python train.py --image_size=64 --objective="flow_matching" --mlp_ratio=4 --fused_qkv=false --qk_norm=true --inner_norm=true --beta1=0.95 --shampoo_beta=0.95 --one_sided=false --warmup_steps=390
Rows from block 2 of a small image flow-matching model, named by matrix and row number. Rows with one number belong to one neuron. Each number is 200 + 20 x the weight over its row's rms, rounded and kept within 0 to 999. All counts start at 0.
After each neuron's rows are labels from the 100 images, of 14848 (inputs lightly noised), where the neuron reaches its highest value: "top examples" is what is common among them; "patch colour" is the nearest of a few named colours to the mean colour under the peak. Only what is clearly more common there than usual is listed. The data: stained colorectal tissue patches (NCT-CRC-HE-100K).
# fc1: MLP up (model.blocks.2.mlp.fc1.weight, 768x192), inputs 96-191
# fc2: MLP down (model.blocks.2.mlp.fc2.weight, 192x768, transposed), outputs 96-191

fc1.42,203,206,203,214,227,192,208,200,181,218,195,199,187,177,233,190,188,222,197,182,203,222,198,206,217,202,221,189,214,189,195,197,189,225,172,186,202,212,185,207,213,204,180,221,172,230,208,194,161,200,197,164,188,235,130,207,184,213,179,210,211,166,193,229,197,205,202,220,220,184,221,193,189,227,213,205,169,198,191,191,189,165,206,209,197,219,170,173,182,184,217,218,166,214,204,184
fc2.42,228,218,200,183,191,180,209,200,205,178,179,207,203,168,190,190,216,190,174,196,212,247,223,193,228,211,174,162,184,202,176,207,227,205,218,237,197,204,177,176,183,180,181,216,215,188,221,211,168,207,217,226,218,199,152,227,215,185,238,226,215,175,207,155,189,183,215,177,229,216,215,176,211,207,208,182,206,201,173,175,174,208,176,199,210,169,196,210,201,225,209,190,235,214,233,209
top examples: tissue: debris
patch colour: pink

fc1.740,213,205,190,184,213,194,188,201,217,202,200,202,192,186,167,200,227,214,212,169,189,161,156,182,188,216,199,202,230,189,201,196,187,201,186,226,201,191,210,174,188,213,179,239,192,197,210,204,177,173,208,215,195,186,202,228,204,184,199,222,212,144,190,187,205,192,191,189,227,207,189,227,199,223,183,198,185,224,183,200,180,168,199,215,185,214,177,205,205,198,171,222,206,219,178,206
fc2.740,206,212,222,226,177,168,207,178,188,202,195,214,178,176,208,196,176,216,205,180,203,181,208,236,186,197,240,211,175,222,195,210,230,198,195,183,190,207,180,187,231,170,206,237,183,198,190,200,183,154,172,177,199,211,218,189,203,240,201,211,186,171,193,218,184,200,187,208,210,207,206,229,193,225,195,189,216,174,188,206,182,208,183,189,174,204,206,208,201,239,231,165,160,200,174,198
top examples: tissue: smooth muscle
patch colour: pink

fc1.550,223,255,209,197,226,198,214,223,200,195,212,199,222,231,211,190,219,206,172,203,209,191,203,191,208,226,197,192,185,220,213,169,206,199,219,209,174,240,226,173,181,181,202,170,180,189,206,200,186,184,172,220,206,194,225,215,208,190,179,171,209,209,176,190,200,215,195,206,227,202,186,203,195,204,168,202,198,213,205,185,184,182,208,221,193,212,164,217,226,189,175,199,200,174,185,199
fc2.550,176,206,179,163,179,195,218,228,219,155,198,207,196,223,209,192,177,182,224,231,179,231,233,168,203,172,203,201,167,217,174,216,166,237,199,194,197,211,179,202,194,199,190,199,177,192,211,181,198,204,166,199,198,194,198,199,178,177,162,191,196,208,201,202,226,224,197,187,230,195,195,191,218,189,207,211,214,180,190,216,197,206,168,188,185,204,208,226,228,176,196,190,213,208,187,184
top examples: tissue: tumour epithelium
patch colour: grey

fc1.108,185,181,200,222,188,232,194,166,180,193,190,238,193,225,180,176,235,228,179,184,195,198,209,178,184,207,203,222,185,202,197,185,198,193,234,188,198,213,192,187,191,190,190,199,237,196,192,176,187,167,191,209,207,159,222,195,165,161,200,162,224,212,198,198,202,149,196,166,201,211,204,197,204,179,181,177,210,194,182,185,195,151,208,200,170,192,203,187,206,200,191,214,222,239,170,203
fc2.108,208,203,190,197,213,170,206,202,177,235,195,202,201,188,159,193,191,235,190,167,187,178,191,220,225,194,196,199,199,163,205,222,220,215,260,184,209,195,194,196,205,197,180,203,152,226,210,242,180,187,218,188,209,189,230,206,223,216,174,193,202,179,164,179,178,231,174,208,165,209,222,196,190,189,198,228,199,213,176,212,235,212,198,167,170,191,214,187,183,206,200,185,167,172,206,200
top examples: tissue: cancer-associated stroma
patch colour: pink

fc1.294,195,191,189,255,259,215,200,197,195,203,199,181,180,218,192,195,187,198,166,204,210,231,221,218,221,209,237,240,209,189,231,215,228,195,245,202,175,216,237,163,211,188,244,202,167,216,202,206,202,208,206,187,194,211,196,223,225,207,177,207,172,217,245,179,229,212,229,168,212,208,230,215,254,157,204,181,173,205,185,209,200,203,187,218,219,218,196,194,204,224,172,196,197,210,196,200
fc2.294,206,177,221,200,170,184,207,172,217,230,193,194,225,235,204,178,233,227,193,247,202,237,169,197,211,180,208,177,177,148,198,200,203,205,203,217,149,201,183,196,202,255,179,170,168,216,180,202,160,200,204,196,185,201,212,176,207,215,190,180,212,242,194,199,178,204,196,189,180,200,209,186,200,193,188,179,154,206,193,192,180,195,206,199,191,178,200,213,206,161,203,209,192,205,211,184
top examples: tissue: smooth muscle
patch colour: pink

fc1.641,180,173,179,188,184,187,167,217,211,211,191,168,218,182,196,223,174,177,224,209,174,185,213,195,226,182,160,162,207,207,197,196,180,179,201,165,208,170,213,158,169,187,219,177,208,237,217,205,232,189,208,216,204,228,181,200,209,206,219,182,213,188,192,223,195,175,207,219,201,231,216,133,221,171,216,186,184,199,192,201,190,206,178,207,213,203,161,210,177,208,187,226,202,186,182,206
fc2.641,204,184,212,190,220,207,185,195,172,165,191,182,188,191,174,238,169,198,219,209,228,179,193,191,197,182,176,166,212,221,165,214,204,201,189,193,207,183,200,183,192,194,181,203,189,200,184,192,142,173,191,167,199,205,193,215,189,227,196,230,194,189,168,176,207,226,172,226,168,215,195,172,187,170,221,217,170,178,207,201,183,199,205,248,188,216,202,194,214,191,236,203,190,204,194,212
top examples: tissue: normal colon mucosa
patch colour: grey

fc1.350,193,188,222,220,207,163,197,166,196,198,196,207,209,167,200,187,178,244,217,180,193,184,192,192,188,148,189,195,200,208,187,234,225,204,173,217,222,190,238,189,189,229,159,215,187,185,174,203,208,216,183,226,193,185,160,188,217,210,211,216,214,163,210,227,207,230,208,183,182,223,208,166,204,214,206,175,201,219,233,238,176,194,180,200,210,178,226,183,179,191,173,181,197,202,154,225
fc2.350,198,206,193,209,232,169,202,191,190,167,194,177,207,204,195,224,185,201,187,215,180,198,205,157,220,217,233,173,218,204,205,230,235,201,254,204,211,196,164,197,163,222,207,232,158,192,218,198,239,209,205,171,200,204,183,209,201,216,198,188,208,245,199,219,206,197,203,208,194,192,208,207,196,168,175,207,208,209,191,177,201,193,218,208,214,182,202,207,200,192,173,162,191,196,239,200
top examples: tissue: smooth muscle
patch colour: grey

fc1.594,237,217,187,211,225,243,227,196,200,195,214,178,182,178,216,217,210,175,170,185,216,176,175,207,212,235,197,174,157,193,216,195,195,184,198,185,178,194,214,209,224,179,205,202,164,216,216,204,195,200,200,195,193,199,162,215,215,162,202,186,212,160,191,217,235,225,181,185,200,184,187,248,204,229,206,210,189,187,236,164,209,173,215,192,210,176,182,195,189,210,231,203,200,221,192,189
fc2.594,205,206,208,185,192,206,217,194,197,238,197,192,201,170,187,228,214,199,160,161,196,200,202,206,214,218,182,197,247,214,232,202,217,188,204,222,234,221,184,199,223,222,183,190,198,168,218,196,223,205,160,206,218,185,162,206,208,218,226,166,219,214,209,202,204,151,180,205,208,213,199,201,189,185,181,197,208,215,153,168,221,223,197,208,210,194,206,155,204,192,205,208,189,178,242,171
top examples: tissue: adipose tissue
patch colour: white

fc1.688,205,210,182,212,192,183,198,191,196,203,204,188,171,193,216,203,203,215,178,203,211,219,159,180,193,209,194,190,227,199,195,194,180,217,219,219,222,211,218,176,212,219,204,161,206,195,159,213,184,171,193,193,201,205,182,198,246,177,175,174,219,197,185,172,202,184,206,206,212,193,204,192,174,194,181,213,213,199,178,176,179,179,191,214,220,201,237,223,200,184,216,226,199,186,186,223
fc2.688,200,204,193,189,195,198,193,197,210,207,198,205,165,205,191,222,191,205,205,206,190,208,215,228,197,207,224,209,193,235,211,207,215,173,204,174,197,194,216,184,202,172,220,177,183,195,150,175,188,172,224,208,204,202,206,210,240,204,211,173,218,201,216,220,184,183,208,186,215,202,220,190,191,205,220,194,188,199,220,189,192,211,200,197,227,216,183,159,208,226,160,172,197,238,201,187
top examples: tissue: cancer-associated stroma
patch colour: pink

fc1.464,204,173,197,192,191,221,198,187,240,211,173,228,206,185,202,172,230,196,196,230,193,218,167,205,193,228,205,207,184,210,225,183,207,201,182,162,186,226,203,214,198,218,210,175,233,195,184,193,193,201,166,190,207,197,224,199,195,170,166,186,222,201,183,190,193,191,188,189,186,221,220,201,209,211,210,231,212,192,168,214,204,192,201,176,179,208,225,177,183,176,233,222,189,202,218,208
fc2.464,187,200,221,206,200,205,202,191,208,186,198,170,228,205,231,178,224,218,196,218,200,212,188,176,176,209,216,199,176,219,221,209,186,227,192,270,202,188,168,196,194,211,191,188,172,203,175,195,192,154,183,211,194,211,212,166,228,210,257,206,215,219,204,183,204,200,207,207,194,211,251,182,194,188,208,220,195,198,214,219,217,189,198,177,159,211,218,193,199,199,193,212,181,239,208,152
top examples: tissue: lymphocytes
patch colour: grey

fc1.572,224,189,166,206,200,224,194,167,205,188,223,217,197,214,143,198,202,187,213,202,217,213,208,205,170,228,192,253,218,197,224,173,219,189,249,245,190,232,192,217,212,232,190,218,197,216,247,236,188,209,217,178,168,203,207,185,168,197,197,209,190,215,160,219,185,217,221,150,212,175,211,215,188,200,206,182,198,234,212,192,211,221,187,187,213,209,200,206,213,186,183,200,204,221,200,232
fc2.572,199,168,215,188,165,210,226,215,254,198,184,207,203,196,193,181,201,184,208,221,205,212,210,193,207,197,196,222,225,148,222,213,158,218,207,200,187,187,208,185,219,241,210,198,204,222,208,181,223,220,190,251,197,191,237,185,205,228,215,211,182,239,197,239,205,182,179,203,209,197,185,219,214,191,213,179,193,169,186,213,200,192,180,177,185,210,158,190,224,242,209,240,224,196,202,180
top examples: tissue: tumour epithelium
patch colour: pink

fc1.297,213,241,205,206,194,212,191,168,198,182,196,179,178,220,205,200,198,247,208,186,241,203,201,203,214,200,193,225,205,199,208,189,197,213,207,211,209,221,212,212,224,216,174,210,213,200,193,212,194,208,227,204,178,251,169,233,141,215,195,186,202,195,234,196,190,219,192,217,212,187,216,183,201,215,222,207,219,175,219,204,200,188,202,208,176,254,177,223,174,199,226,212,197,193,216,195
fc2.297,186,219,203,217,227,226,188,224,207,225,142,197,186,203,220,175,201,193,168,185,213,192,210,212,213,182,199,170,208,197,189,189,228,172,207,200,190,214,198,182,205,176,200,214,188,213,185,207,207,201,221,206,217,153,168,201,222,179,218,197,163,189,183,200,211,193,203,211,205,196,222,211,254,218,174,199,195,200,211,201,195,200,221,200,240,166,210,192,250,215,199,196,181,206,210,222
top examples: tissue: debris
patch colour: grey

fc1.668,190,231,185,218,205,195,177,239,191,210,214,206,209,230,213,183,164,224,230,218,202,190,162,196,185,191,205,208,204,244,214,222,187,217,189,226,227,197,192,224,211,227,180,221,197,219,202,219,225,204,188,199,202,227,230,176,221,190,219,219,191,220,213,212,197,204,191,216,215,195,208,214,199,185,170,213,194,144,205,191,231,184,194,210,187,206,228,200,211,222,202,199,216,178,208,169
fc2.668,180,198,233,231,208,215,185,147,176,217,193,200,197,207,185,186,226,219,231,217,205,202,206,196,210,211,207,180,201,246,219,173,219,185,212,191,179,207,170,196,184,194,179,222,207,170,177,185,241,195,224,193,183,214,240,203,206,242,198,225,195,210,201,182,173,197,179,189,207,218,182,206,229,188,218,199,217,239,190,186,239,212,181,210,190,204,170,205,178,176,205,211,187,221,230,248
top examples: tissue: cancer-associated stroma
patch colour: pink

fc1.729,208,188,253,188,181,183,206,162,205,193,174,194,177,186,176,174,225,211,202,204,217,182,224,203,190,225,217,219,214,237,239,158,224,191,220,236,216,217,188,229,192,240,226,171,185,169,196,210,208,154,204,203,216,225,208,192,200,221,199,232,188,196,192,223,221,214,204,138,234,179,188,221,176,246,209,219,178,188,204,200,190,189,180,164,193,215,192,194,182,210,192,202,232,206,204,205
fc2.729,216,185,191,216,204,234,209,195,207,215,196,185,171,227,199,155,181,207,197,224,204,187,227,203,201,226,158,225,203,198,204,209,157,207,246,180,188,200,184,216,200,171,186,176,216,207,190,187,172,144,175,202,210,191,208,194,196,198,201,246,207,200,206,200,188,204,183,197,218,195,198,191,221,233,190,207,233,200,216,163,177,184,226,193,182,188,220,195,227,190,189,193,226,207,171,188
top examples: tissue: smooth muscle
patch colour: grey

fc1.566,193,178,192,206,225,214,200,200,186,213,181,222,191,228,170,196,186,160,225,177,205,211,189,225,189,186,178,173,185,190,198,243,206,175,207,208,205,200,220,167,243,226,204,187,206,176,198,219,179,198,205,192,180,208,188,195,156,205,233,206,198,186,198,161,218,207,195,216,171,238,217,195,191,229,229,236,185,255,179,190,183,203,206,202,214,202,202,188,242,172,205,188,231,212,191,207
fc2.566,209,186,204,208,202,203,187,205,178,187,203,222,208,222,182,214,207,210,186,165,201,186,190,191,212,205,165,196,185,164,222,215,207,208,156,209,219,179,156,214,228,210,190,258,194,221,239,219,212,207,174,243,217,205,202,186,201,229,219,189,201,193,200,194,215,213,209,206,210,193,209,218,213,156,176,201,195,212,178,209,208,191,202,222,173,188,178,164,226,172,221,222,194,174,220,140
top examples: tissue: adipose tissue
patch colour: white

fc1.742,179,203,214,177,217,206,207,197,226,205,170,200,200,206,228,203,242,172,165,204,228,190,203,197,231,237,207,212,186,216,206,222,195,243,213,177,207,278,194,210,225,211,185,190,207,180,198,202,219,185,198,220,192,207,229,184,193,176,184,181,192,192,174,210,174,189,220,219,186,226,173,196,203,220,213,225,207,217,163,185,181,245,222,206,198,218,215,177,228,193,208,205,228,202,247,201
fc2.742,144,238,210,261,193,173,216,217,221,230,208,179,181,201,175,183,189,193,168,182,183,213,226,213,237,220,201,214,188,220,192,183,164,166,195,208,209,190,212,204,209,211,198,182,223,216,215,212,200,192,206,218,244,173,194,242,197,224,178,204,203,206,210,194,215,220,202,188,183,189,177,186,194,205,169,171,193,215,235,199,174,252,159,227,227,198,196,192,239,229,221,183,209,182,197,215
top examples: tissue: lymphocytes
patch colour: grey

fc1.228,199,170,203,181,190,219,182,169,214,211,197,217,180,191,172,207,178,139,194,202,218,130,160,213,197,221,186,218,203,189,212,186,202,188,186,189,207,194,211,185,205,230,234,190,209,209,186,216,183,181,204,193,207,186,248,166,198,193,181,205,194,192,237,166,228,217,195,203,229,198,216,224,204,198,187,232,201,194,173,211,204,173,191,195,204,203,184,194,197,179,161,205,250,147,214,196
fc2.228,212,171,207,186,225,216,181,217,195,186,195,215,196,181,208,220,237,185,232,185,188,161,221,202,182,192,182,209,218,207,195,194,221,217,156,179,220,227,192,212,195,183,229,153,221,183,185,200,197,206,193,192,178,205,204,225,217,202,195,198,205,216,231,201,222,167,211,189,240,203,198,209,228,199,200,225,211,207,205,192,200,186,205,215,241,192,176,199,207,176,215,220,183,259,228,184
top examples: tissue: lymphocytes
patch colour: grey; brown

fc1.342,219,171,173,235,216,190,193,204,211,181,211,206,196,199,249,170,219,191,179,204,130,200,170,185,151,176,222,172,199,181,194,193,189,198,226,197,198,224,203,201,187,206,214,202,172,187,202,180,189,201,193,195,214,184,209,208,163,165,169,189,231,198,228,210,198,201,228,168,215,209,201,193,167,163,212,197,195,207,176,191,207,180,191,211,213,180,212,209,226,216,197,227,196,244,201,191
fc2.342,202,190,190,176,186,216,204,255,189,202,200,185,200,210,145,222,178,183,175,187,233,200,209,186,141,177,186,190,200,208,230,205,219,206,167,198,183,201,184,204,224,187,205,226,223,164,198,201,235,203,198,196,192,202,187,181,152,210,244,214,230,177,231,213,151,169,184,204,240,218,204,173,212,189,180,215,171,190,229,206,213,236,201,221,199,197,207,198,207,207,203,186,203,193,213,150
top examples: tissue: adipose tissue; tissue: smooth muscle
patch colour: pink

fc1.160,217,218,195,164,235,210,191,191,189,202,218,202,184,176,192,189,202,202,175,199,199,178,220,197,196,198,205,186,204,178,181,195,177,185,183,205,206,201,207,227,196,228,216,205,195,184,222,187,187,163,213,182,202,210,236,245,173,190,259,190,168,190,210,176,195,178,229,180,226,197,236,217,215,217,199,164,208,220,204,197,195,172,156,186,188,199,193,208,199,195,202,194,221,196,214,188
fc2.160,206,210,208,214,169,198,188,196,213,188,209,189,203,190,218,187,181,236,209,193,193,179,189,209,210,226,211,238,191,185,207,185,233,230,187,133,209,188,204,231,179,211,201,191,184,201,218,211,179,171,205,188,205,221,212,176,224,191,209,209,210,199,221,217,202,233,197,184,229,164,209,223,208,201,176,180,214,182,224,200,199,163,239,197,228,224,209,202,206,210,166,203,150,168,189,202
top examples: tissue: debris; tissue: smooth muscle
patch colour: grey; brown

fc1.9,190,185,225,180,205,177,232,205,184,196,166,239,183,197,231,208,165,200,211,222,202,196,200,194,185,195,199,224,190,183,207,205,202,227,190,189,183,168,214,200,192,208,185,213,204,207,189,167,197,209,183,200,196,215,199,150,202,227,206,195,184,215,175,190,212,211,199,173,195,216,179,204,211,211,198,254,204,210,206,189,209,237,218,211,217,209,193,198,246,221,230,194,192,219,192,189
fc2.9,232,193,188,209,169,216,226,182,231,180,201,249,201,184,248,213,228,158,221,204,213,217,202,216,176,166,204,196,219,213,180,196,213,202,202,215,205,177,189,184,203,213,195,222,197,215,171,238,187,220,258,200,197,175,209,193,173,174,208,206,212,199,178,197,221,179,207,195,195,206,193,177,188,202,200,249,196,195,192,180,226,197,161,177,213,210,207,209,187,187,202,231,233,195,207,175
top examples: tissue: adipose tissue
patch colour: white

fc1.511,203,197,245,184,188,178,176,205,203,217,194,171,165,236,183,216,184,179,217,184,180,199,174,177,200,229,172,193,214,173,205,201,185,174,199,191,202,207,197,198,211,199,229,263,187,202,196,190,203,152,234,213,194,203,222,239,201,197,180,184,216,195,208,183,219,182,225,199,210,223,207,215,196,222,227,218,217,202,176,215,175,210,211,167,183,195,136,187,193,169,201,168,183,179,194,176
fc2.511,196,208,186,191,205,201,158,179,198,163,202,170,174,225,206,237,190,209,228,206,198,189,200,217,201,235,264,190,205,185,184,199,193,205,217,174,208,162,221,186,173,220,189,213,203,212,186,209,188,200,173,203,196,208,222,165,211,194,186,167,211,206,209,231,190,208,208,219,196,190,202,226,198,209,213,198,184,167,212,209,166,210,174,224,205,192,213,222,224,175,174,194,195,196,179,202
top examples: tissue: normal colon mucosa
patch colour: grey

fc1.206,192,242,180,199,173,199,171,220,203,203,161,193,191,193,188,230,205,189,230,204,184,162,238,206,200,193,201,199,215,166,182,208,212,208,202,220,177,233,221,150,197,234,217,196,199,215,227,159,206,196,208,183,179,194,165,212,170,211,191,240,172,189,189,185,191,192,205,166,205,170,194,222,198,249,179,203,163,210,183,184,222,192,230,199,199,202,222,204,218,211,217,211,192,210,204,205
fc2.206,182,180,211,184,183,218,171,171,206,214,202,194,217,202,192,204,210,167,207,223,214,224,189,195,207,242,212,227,178,165,169,195,187,214,217,186,193,185,226,179,210,205,176,180,230,211,200,203,193,202,204,228,206,206,184,158,183,191,237,190,184,195,191,171,179,222,177,193,199,193,188,169,241,227,222,230,219,174,174,197,181,220,163,218,196,204,186,215,227,186,201,193,233,226,214,173
top examples: tissue: debris
patch colour: white

fc1.637,215,173,186,196,199,199,201,202,228,216,199,190,203,163,195,197,202,204,218,209,216,218,203,235,184,224,229,207,210,227,174,206,208,177,210,235,184,241,189,188,211,188,190,239,170,165,211,218,182,170,203,187,200,202,230,189,217,234,203,177,233,221,187,221,218,208,224,190,199,180,181,194,198,180,238,177,175,194,201,222,176,186,185,205,192,187,210,169,202,179,222,205,169,181,235,179
fc2.637,202,184,202,184,231,189,210,180,173,195,186,180,212,205,214,227,182,197,186,148,210,233,162,223,211,215,185,183,220,231,228,199,187,213,167,232,210,190,171,205,225,190,221,271,184,215,205,191,234,147,171,193,220,198,195,199,208,237,245,175,206,188,216,237,180,201,223,183,209,195,216,196,197,213,159,169,176,181,223,211,207,202,215,223,201,216,232,209,215,166,179,217,192,200,210,171
top examples: tissue: adipose tissue; tissue: normal colon mucosa
patch colour: white

fc1.718,218,197,227,190,196,208,205,205,180,196,203,169,180,140,186,133,222,229,201,230,206,214,197,234,196,204,183,229,213,206,193,186,194,182,213,216,204,232,195,216,192,202,203,198,169,179,231,228,245,218,190,202,201,221,198,216,194,165,188,223,182,227,197,183,181,213,184,184,239,212,187,223,205,225,246,204,173,218,188,193,179,228,209,236,199,213,213,184,206,228,209,176,191,169,194,221
fc2.718,209,183,168,207,215,196,194,189,195,191,194,149,197,162,187,124,180,224,218,253,189,212,197,166,199,204,210,187,203,202,170,190,222,206,180,188,204,196,200,205,187,206,201,201,205,216,235,180,241,202,210,168,197,219,196,208,214,237,197,193,226,184,190,172,251,167,197,184,199,213,200,179,183,209,170,209,221,193,189,138,157,185,190,141,204,183,190,206,166,155,204,203,203,243,189,208
top examples: tissue: normal colon mucosa
patch colour: grey

fc1.618,202,184,170,203,225,193,217,183,229,230,217,206,217,170,235,195,222,186,192,197,227,252,193,203,192,206,186,238,206,193,202,177,217,226,193,222,188,200,201,174,223,188,198,185,219,206,197,214,222,221,238,187,214,212,193,202,211,162,209,215,216,195,198,202,202,219,192,199,193,224,191,160,216,170,215,197,178,207,209,219,195,221,159,195,241,181,211,207,181,218,210,188,180,180,227,185
fc2.618,239,184,226,212,175,222,226,168,201,235,204,204,220,216,196,208,216,188,251,219,196,202,210,189,182,181,196,195,172,168,208,184,192,200,192,185,183,200,172,218,190,171,226,194,174,218,203,217,192,191,212,218,178,209,216,189,222,191,172,215,209,197,193,232,175,224,171,197,202,233,197,167,203,212,170,177,195,203,227,197,213,189,230,156,205,197,177,226,205,190,148,222,188,184,215,202
top examples: tissue: smooth muscle; tissue: cancer-associated stroma
patch colour: pink

fc1.377,158,185,220,199,188,193,205,203,180,223,210,205,208,203,163,199,183,151,211,193,231,149,179,212,190,195,209,203,205,222,205,206,206,178,205,206,205,195,232,220,204,171,221,193,186,215,237,178,198,194,219,198,185,197,221,228,191,194,204,183,198,198,237,189,176,227,204,243,200,171,207,190,204,222,194,215,242,194,214,217,190,189,187,211,197,207,202,198,179,212,202,183,179,237,236,216
fc2.377,169,179,193,196,215,228,224,178,204,181,181,190,211,193,223,186,219,183,200,210,194,166,199,193,196,212,194,237,190,219,208,181,185,224,207,207,211,178,225,182,188,221,213,201,222,205,231,200,200,192,181,217,190,196,206,157,210,240,215,199,193,201,223,169,209,178,194,226,206,202,172,251,207,197,241,206,135,187,166,211,197,190,195,199,205,219,200,223,225,180,186,187,214,172,268,161
top examples: tissue: cancer-associated stroma
patch colour: pink

fc1.654,179,185,188,189,200,200,196,200,191,182,195,160,174,225,182,207,168,183,255,206,214,218,234,186,182,158,213,204,195,206,201,225,200,193,200,207,206,190,185,201,169,181,196,199,204,201,188,195,202,206,225,211,169,200,204,179,210,226,240,209,193,216,169,207,188,206,222,221,183,211,150,180,233,147,196,201,202,191,221,194,200,205,211,207,207,202,199,209,193,199,187,207,207,180,208,171
fc2.654,214,200,201,197,191,148,218,240,173,204,181,197,182,245,185,178,209,227,184,204,212,196,189,178,172,204,217,179,202,219,200,214,191,185,209,194,201,193,220,233,178,222,208,204,218,175,194,163,192,194,205,186,211,165,185,199,226,231,205,223,208,196,226,190,195,246,198,221,212,170,218,199,202,196,196,169,198,209,199,209,196,190,205,236,201,203,220,215,205,242,202,209,180,224,171,173
top examples: tissue: lymphocytes
patch colour: grey; brown

fc1.400,211,200,202,179,225,225,206,224,187,210,215,216,191,188,228,193,193,160,148,180,206,171,144,191,210,232,212,158,217,215,210,173,203,177,179,183,206,200,168,208,238,239,218,199,188,166,203,204,233,198,206,178,203,187,202,199,188,183,195,200,174,192,191,175,193,197,194,156,220,197,227,230,176,200,197,209,221,212,237,214,202,196,194,171,169,211,210,224,223,192,196,208,197,201,202,204
fc2.400,201,194,195,224,156,194,183,188,195,193,209,205,227,183,174,193,193,193,210,184,219,165,220,221,238,212,194,185,196,193,220,190,200,209,213,167,203,178,163,221,213,184,192,179,198,221,220,192,228,188,217,187,191,201,205,167,194,171,169,209,193,201,226,207,215,197,196,193,197,220,212,212,227,189,198,181,219,207,165,223,218,185,228,205,168,170,191,196,198,228,179,189,196,151,218,201
top examples: tissue: debris; tissue: smooth muscle
patch colour: grey

fc1.570,186,195,164,217,205,203,184,188,201,196,193,187,174,237,221,200,182,199,209,192,176,186,198,182,217,163,226,189,199,186,210,238,182,209,187,195,200,237,201,146,198,210,219,198,220,182,236,179,207,228,180,211,192,151,242,227,183,209,179,176,211,171,213,197,178,199,214,173,193,219,207,198,196,217,194,199,176,213,212,180,194,159,219,197,206,172,178,187,179,214,184,181,180,202,216,167
fc2.570,168,224,190,211,185,201,169,173,206,185,212,214,182,196,175,183,164,176,180,189,201,228,217,175,207,228,236,224,211,184,195,178,198,155,196,212,239,206,242,205,184,216,170,203,205,183,168,150,200,259,200,195,173,210,229,161,197,202,214,188,189,206,192,206,207,215,199,186,172,193,191,186,199,179,184,209,210,207,177,169,196,227,212,206,187,204,157,184,196,195,181,187,211,189,193,184
top examples: tissue: lymphocytes
patch colour: grey

fc1.159,235,226,203,208,217,199,197,199,207,194,181,226,206,189,161,198,170,215,187,175,219,187,192,196,183,198,211,236,202,181,198,190,192,216,232,223,220,193,206,237,212,202,219,225,179,218,204,200,200,204,187,206,222,205,220,182,211,190,199,210,185,207,213,171,226,229,201,198,206,184,115,215,202,215,183,188,218,225,199,181,199,221,187,220,221,186,218,188,249,196,229,196,212,190,204,181
fc2.159,201,225,197,218,185,206,175,200,187,206,205,217,178,171,196,192,211,234,217,146,213,182,178,195,170,177,174,185,200,213,199,228,212,206,199,203,172,217,202,243,185,186,222,224,211,225,168,219,202,215,247,202,191,207,221,183,208,195,207,231,205,205,201,194,195,197,198,215,213,212,206,245,170,202,222,186,170,157,172,170,203,197,207,198,207,224,170,211,144,221,183,173,213,198,202,193
top examples: tissue: adipose tissue
patch colour: white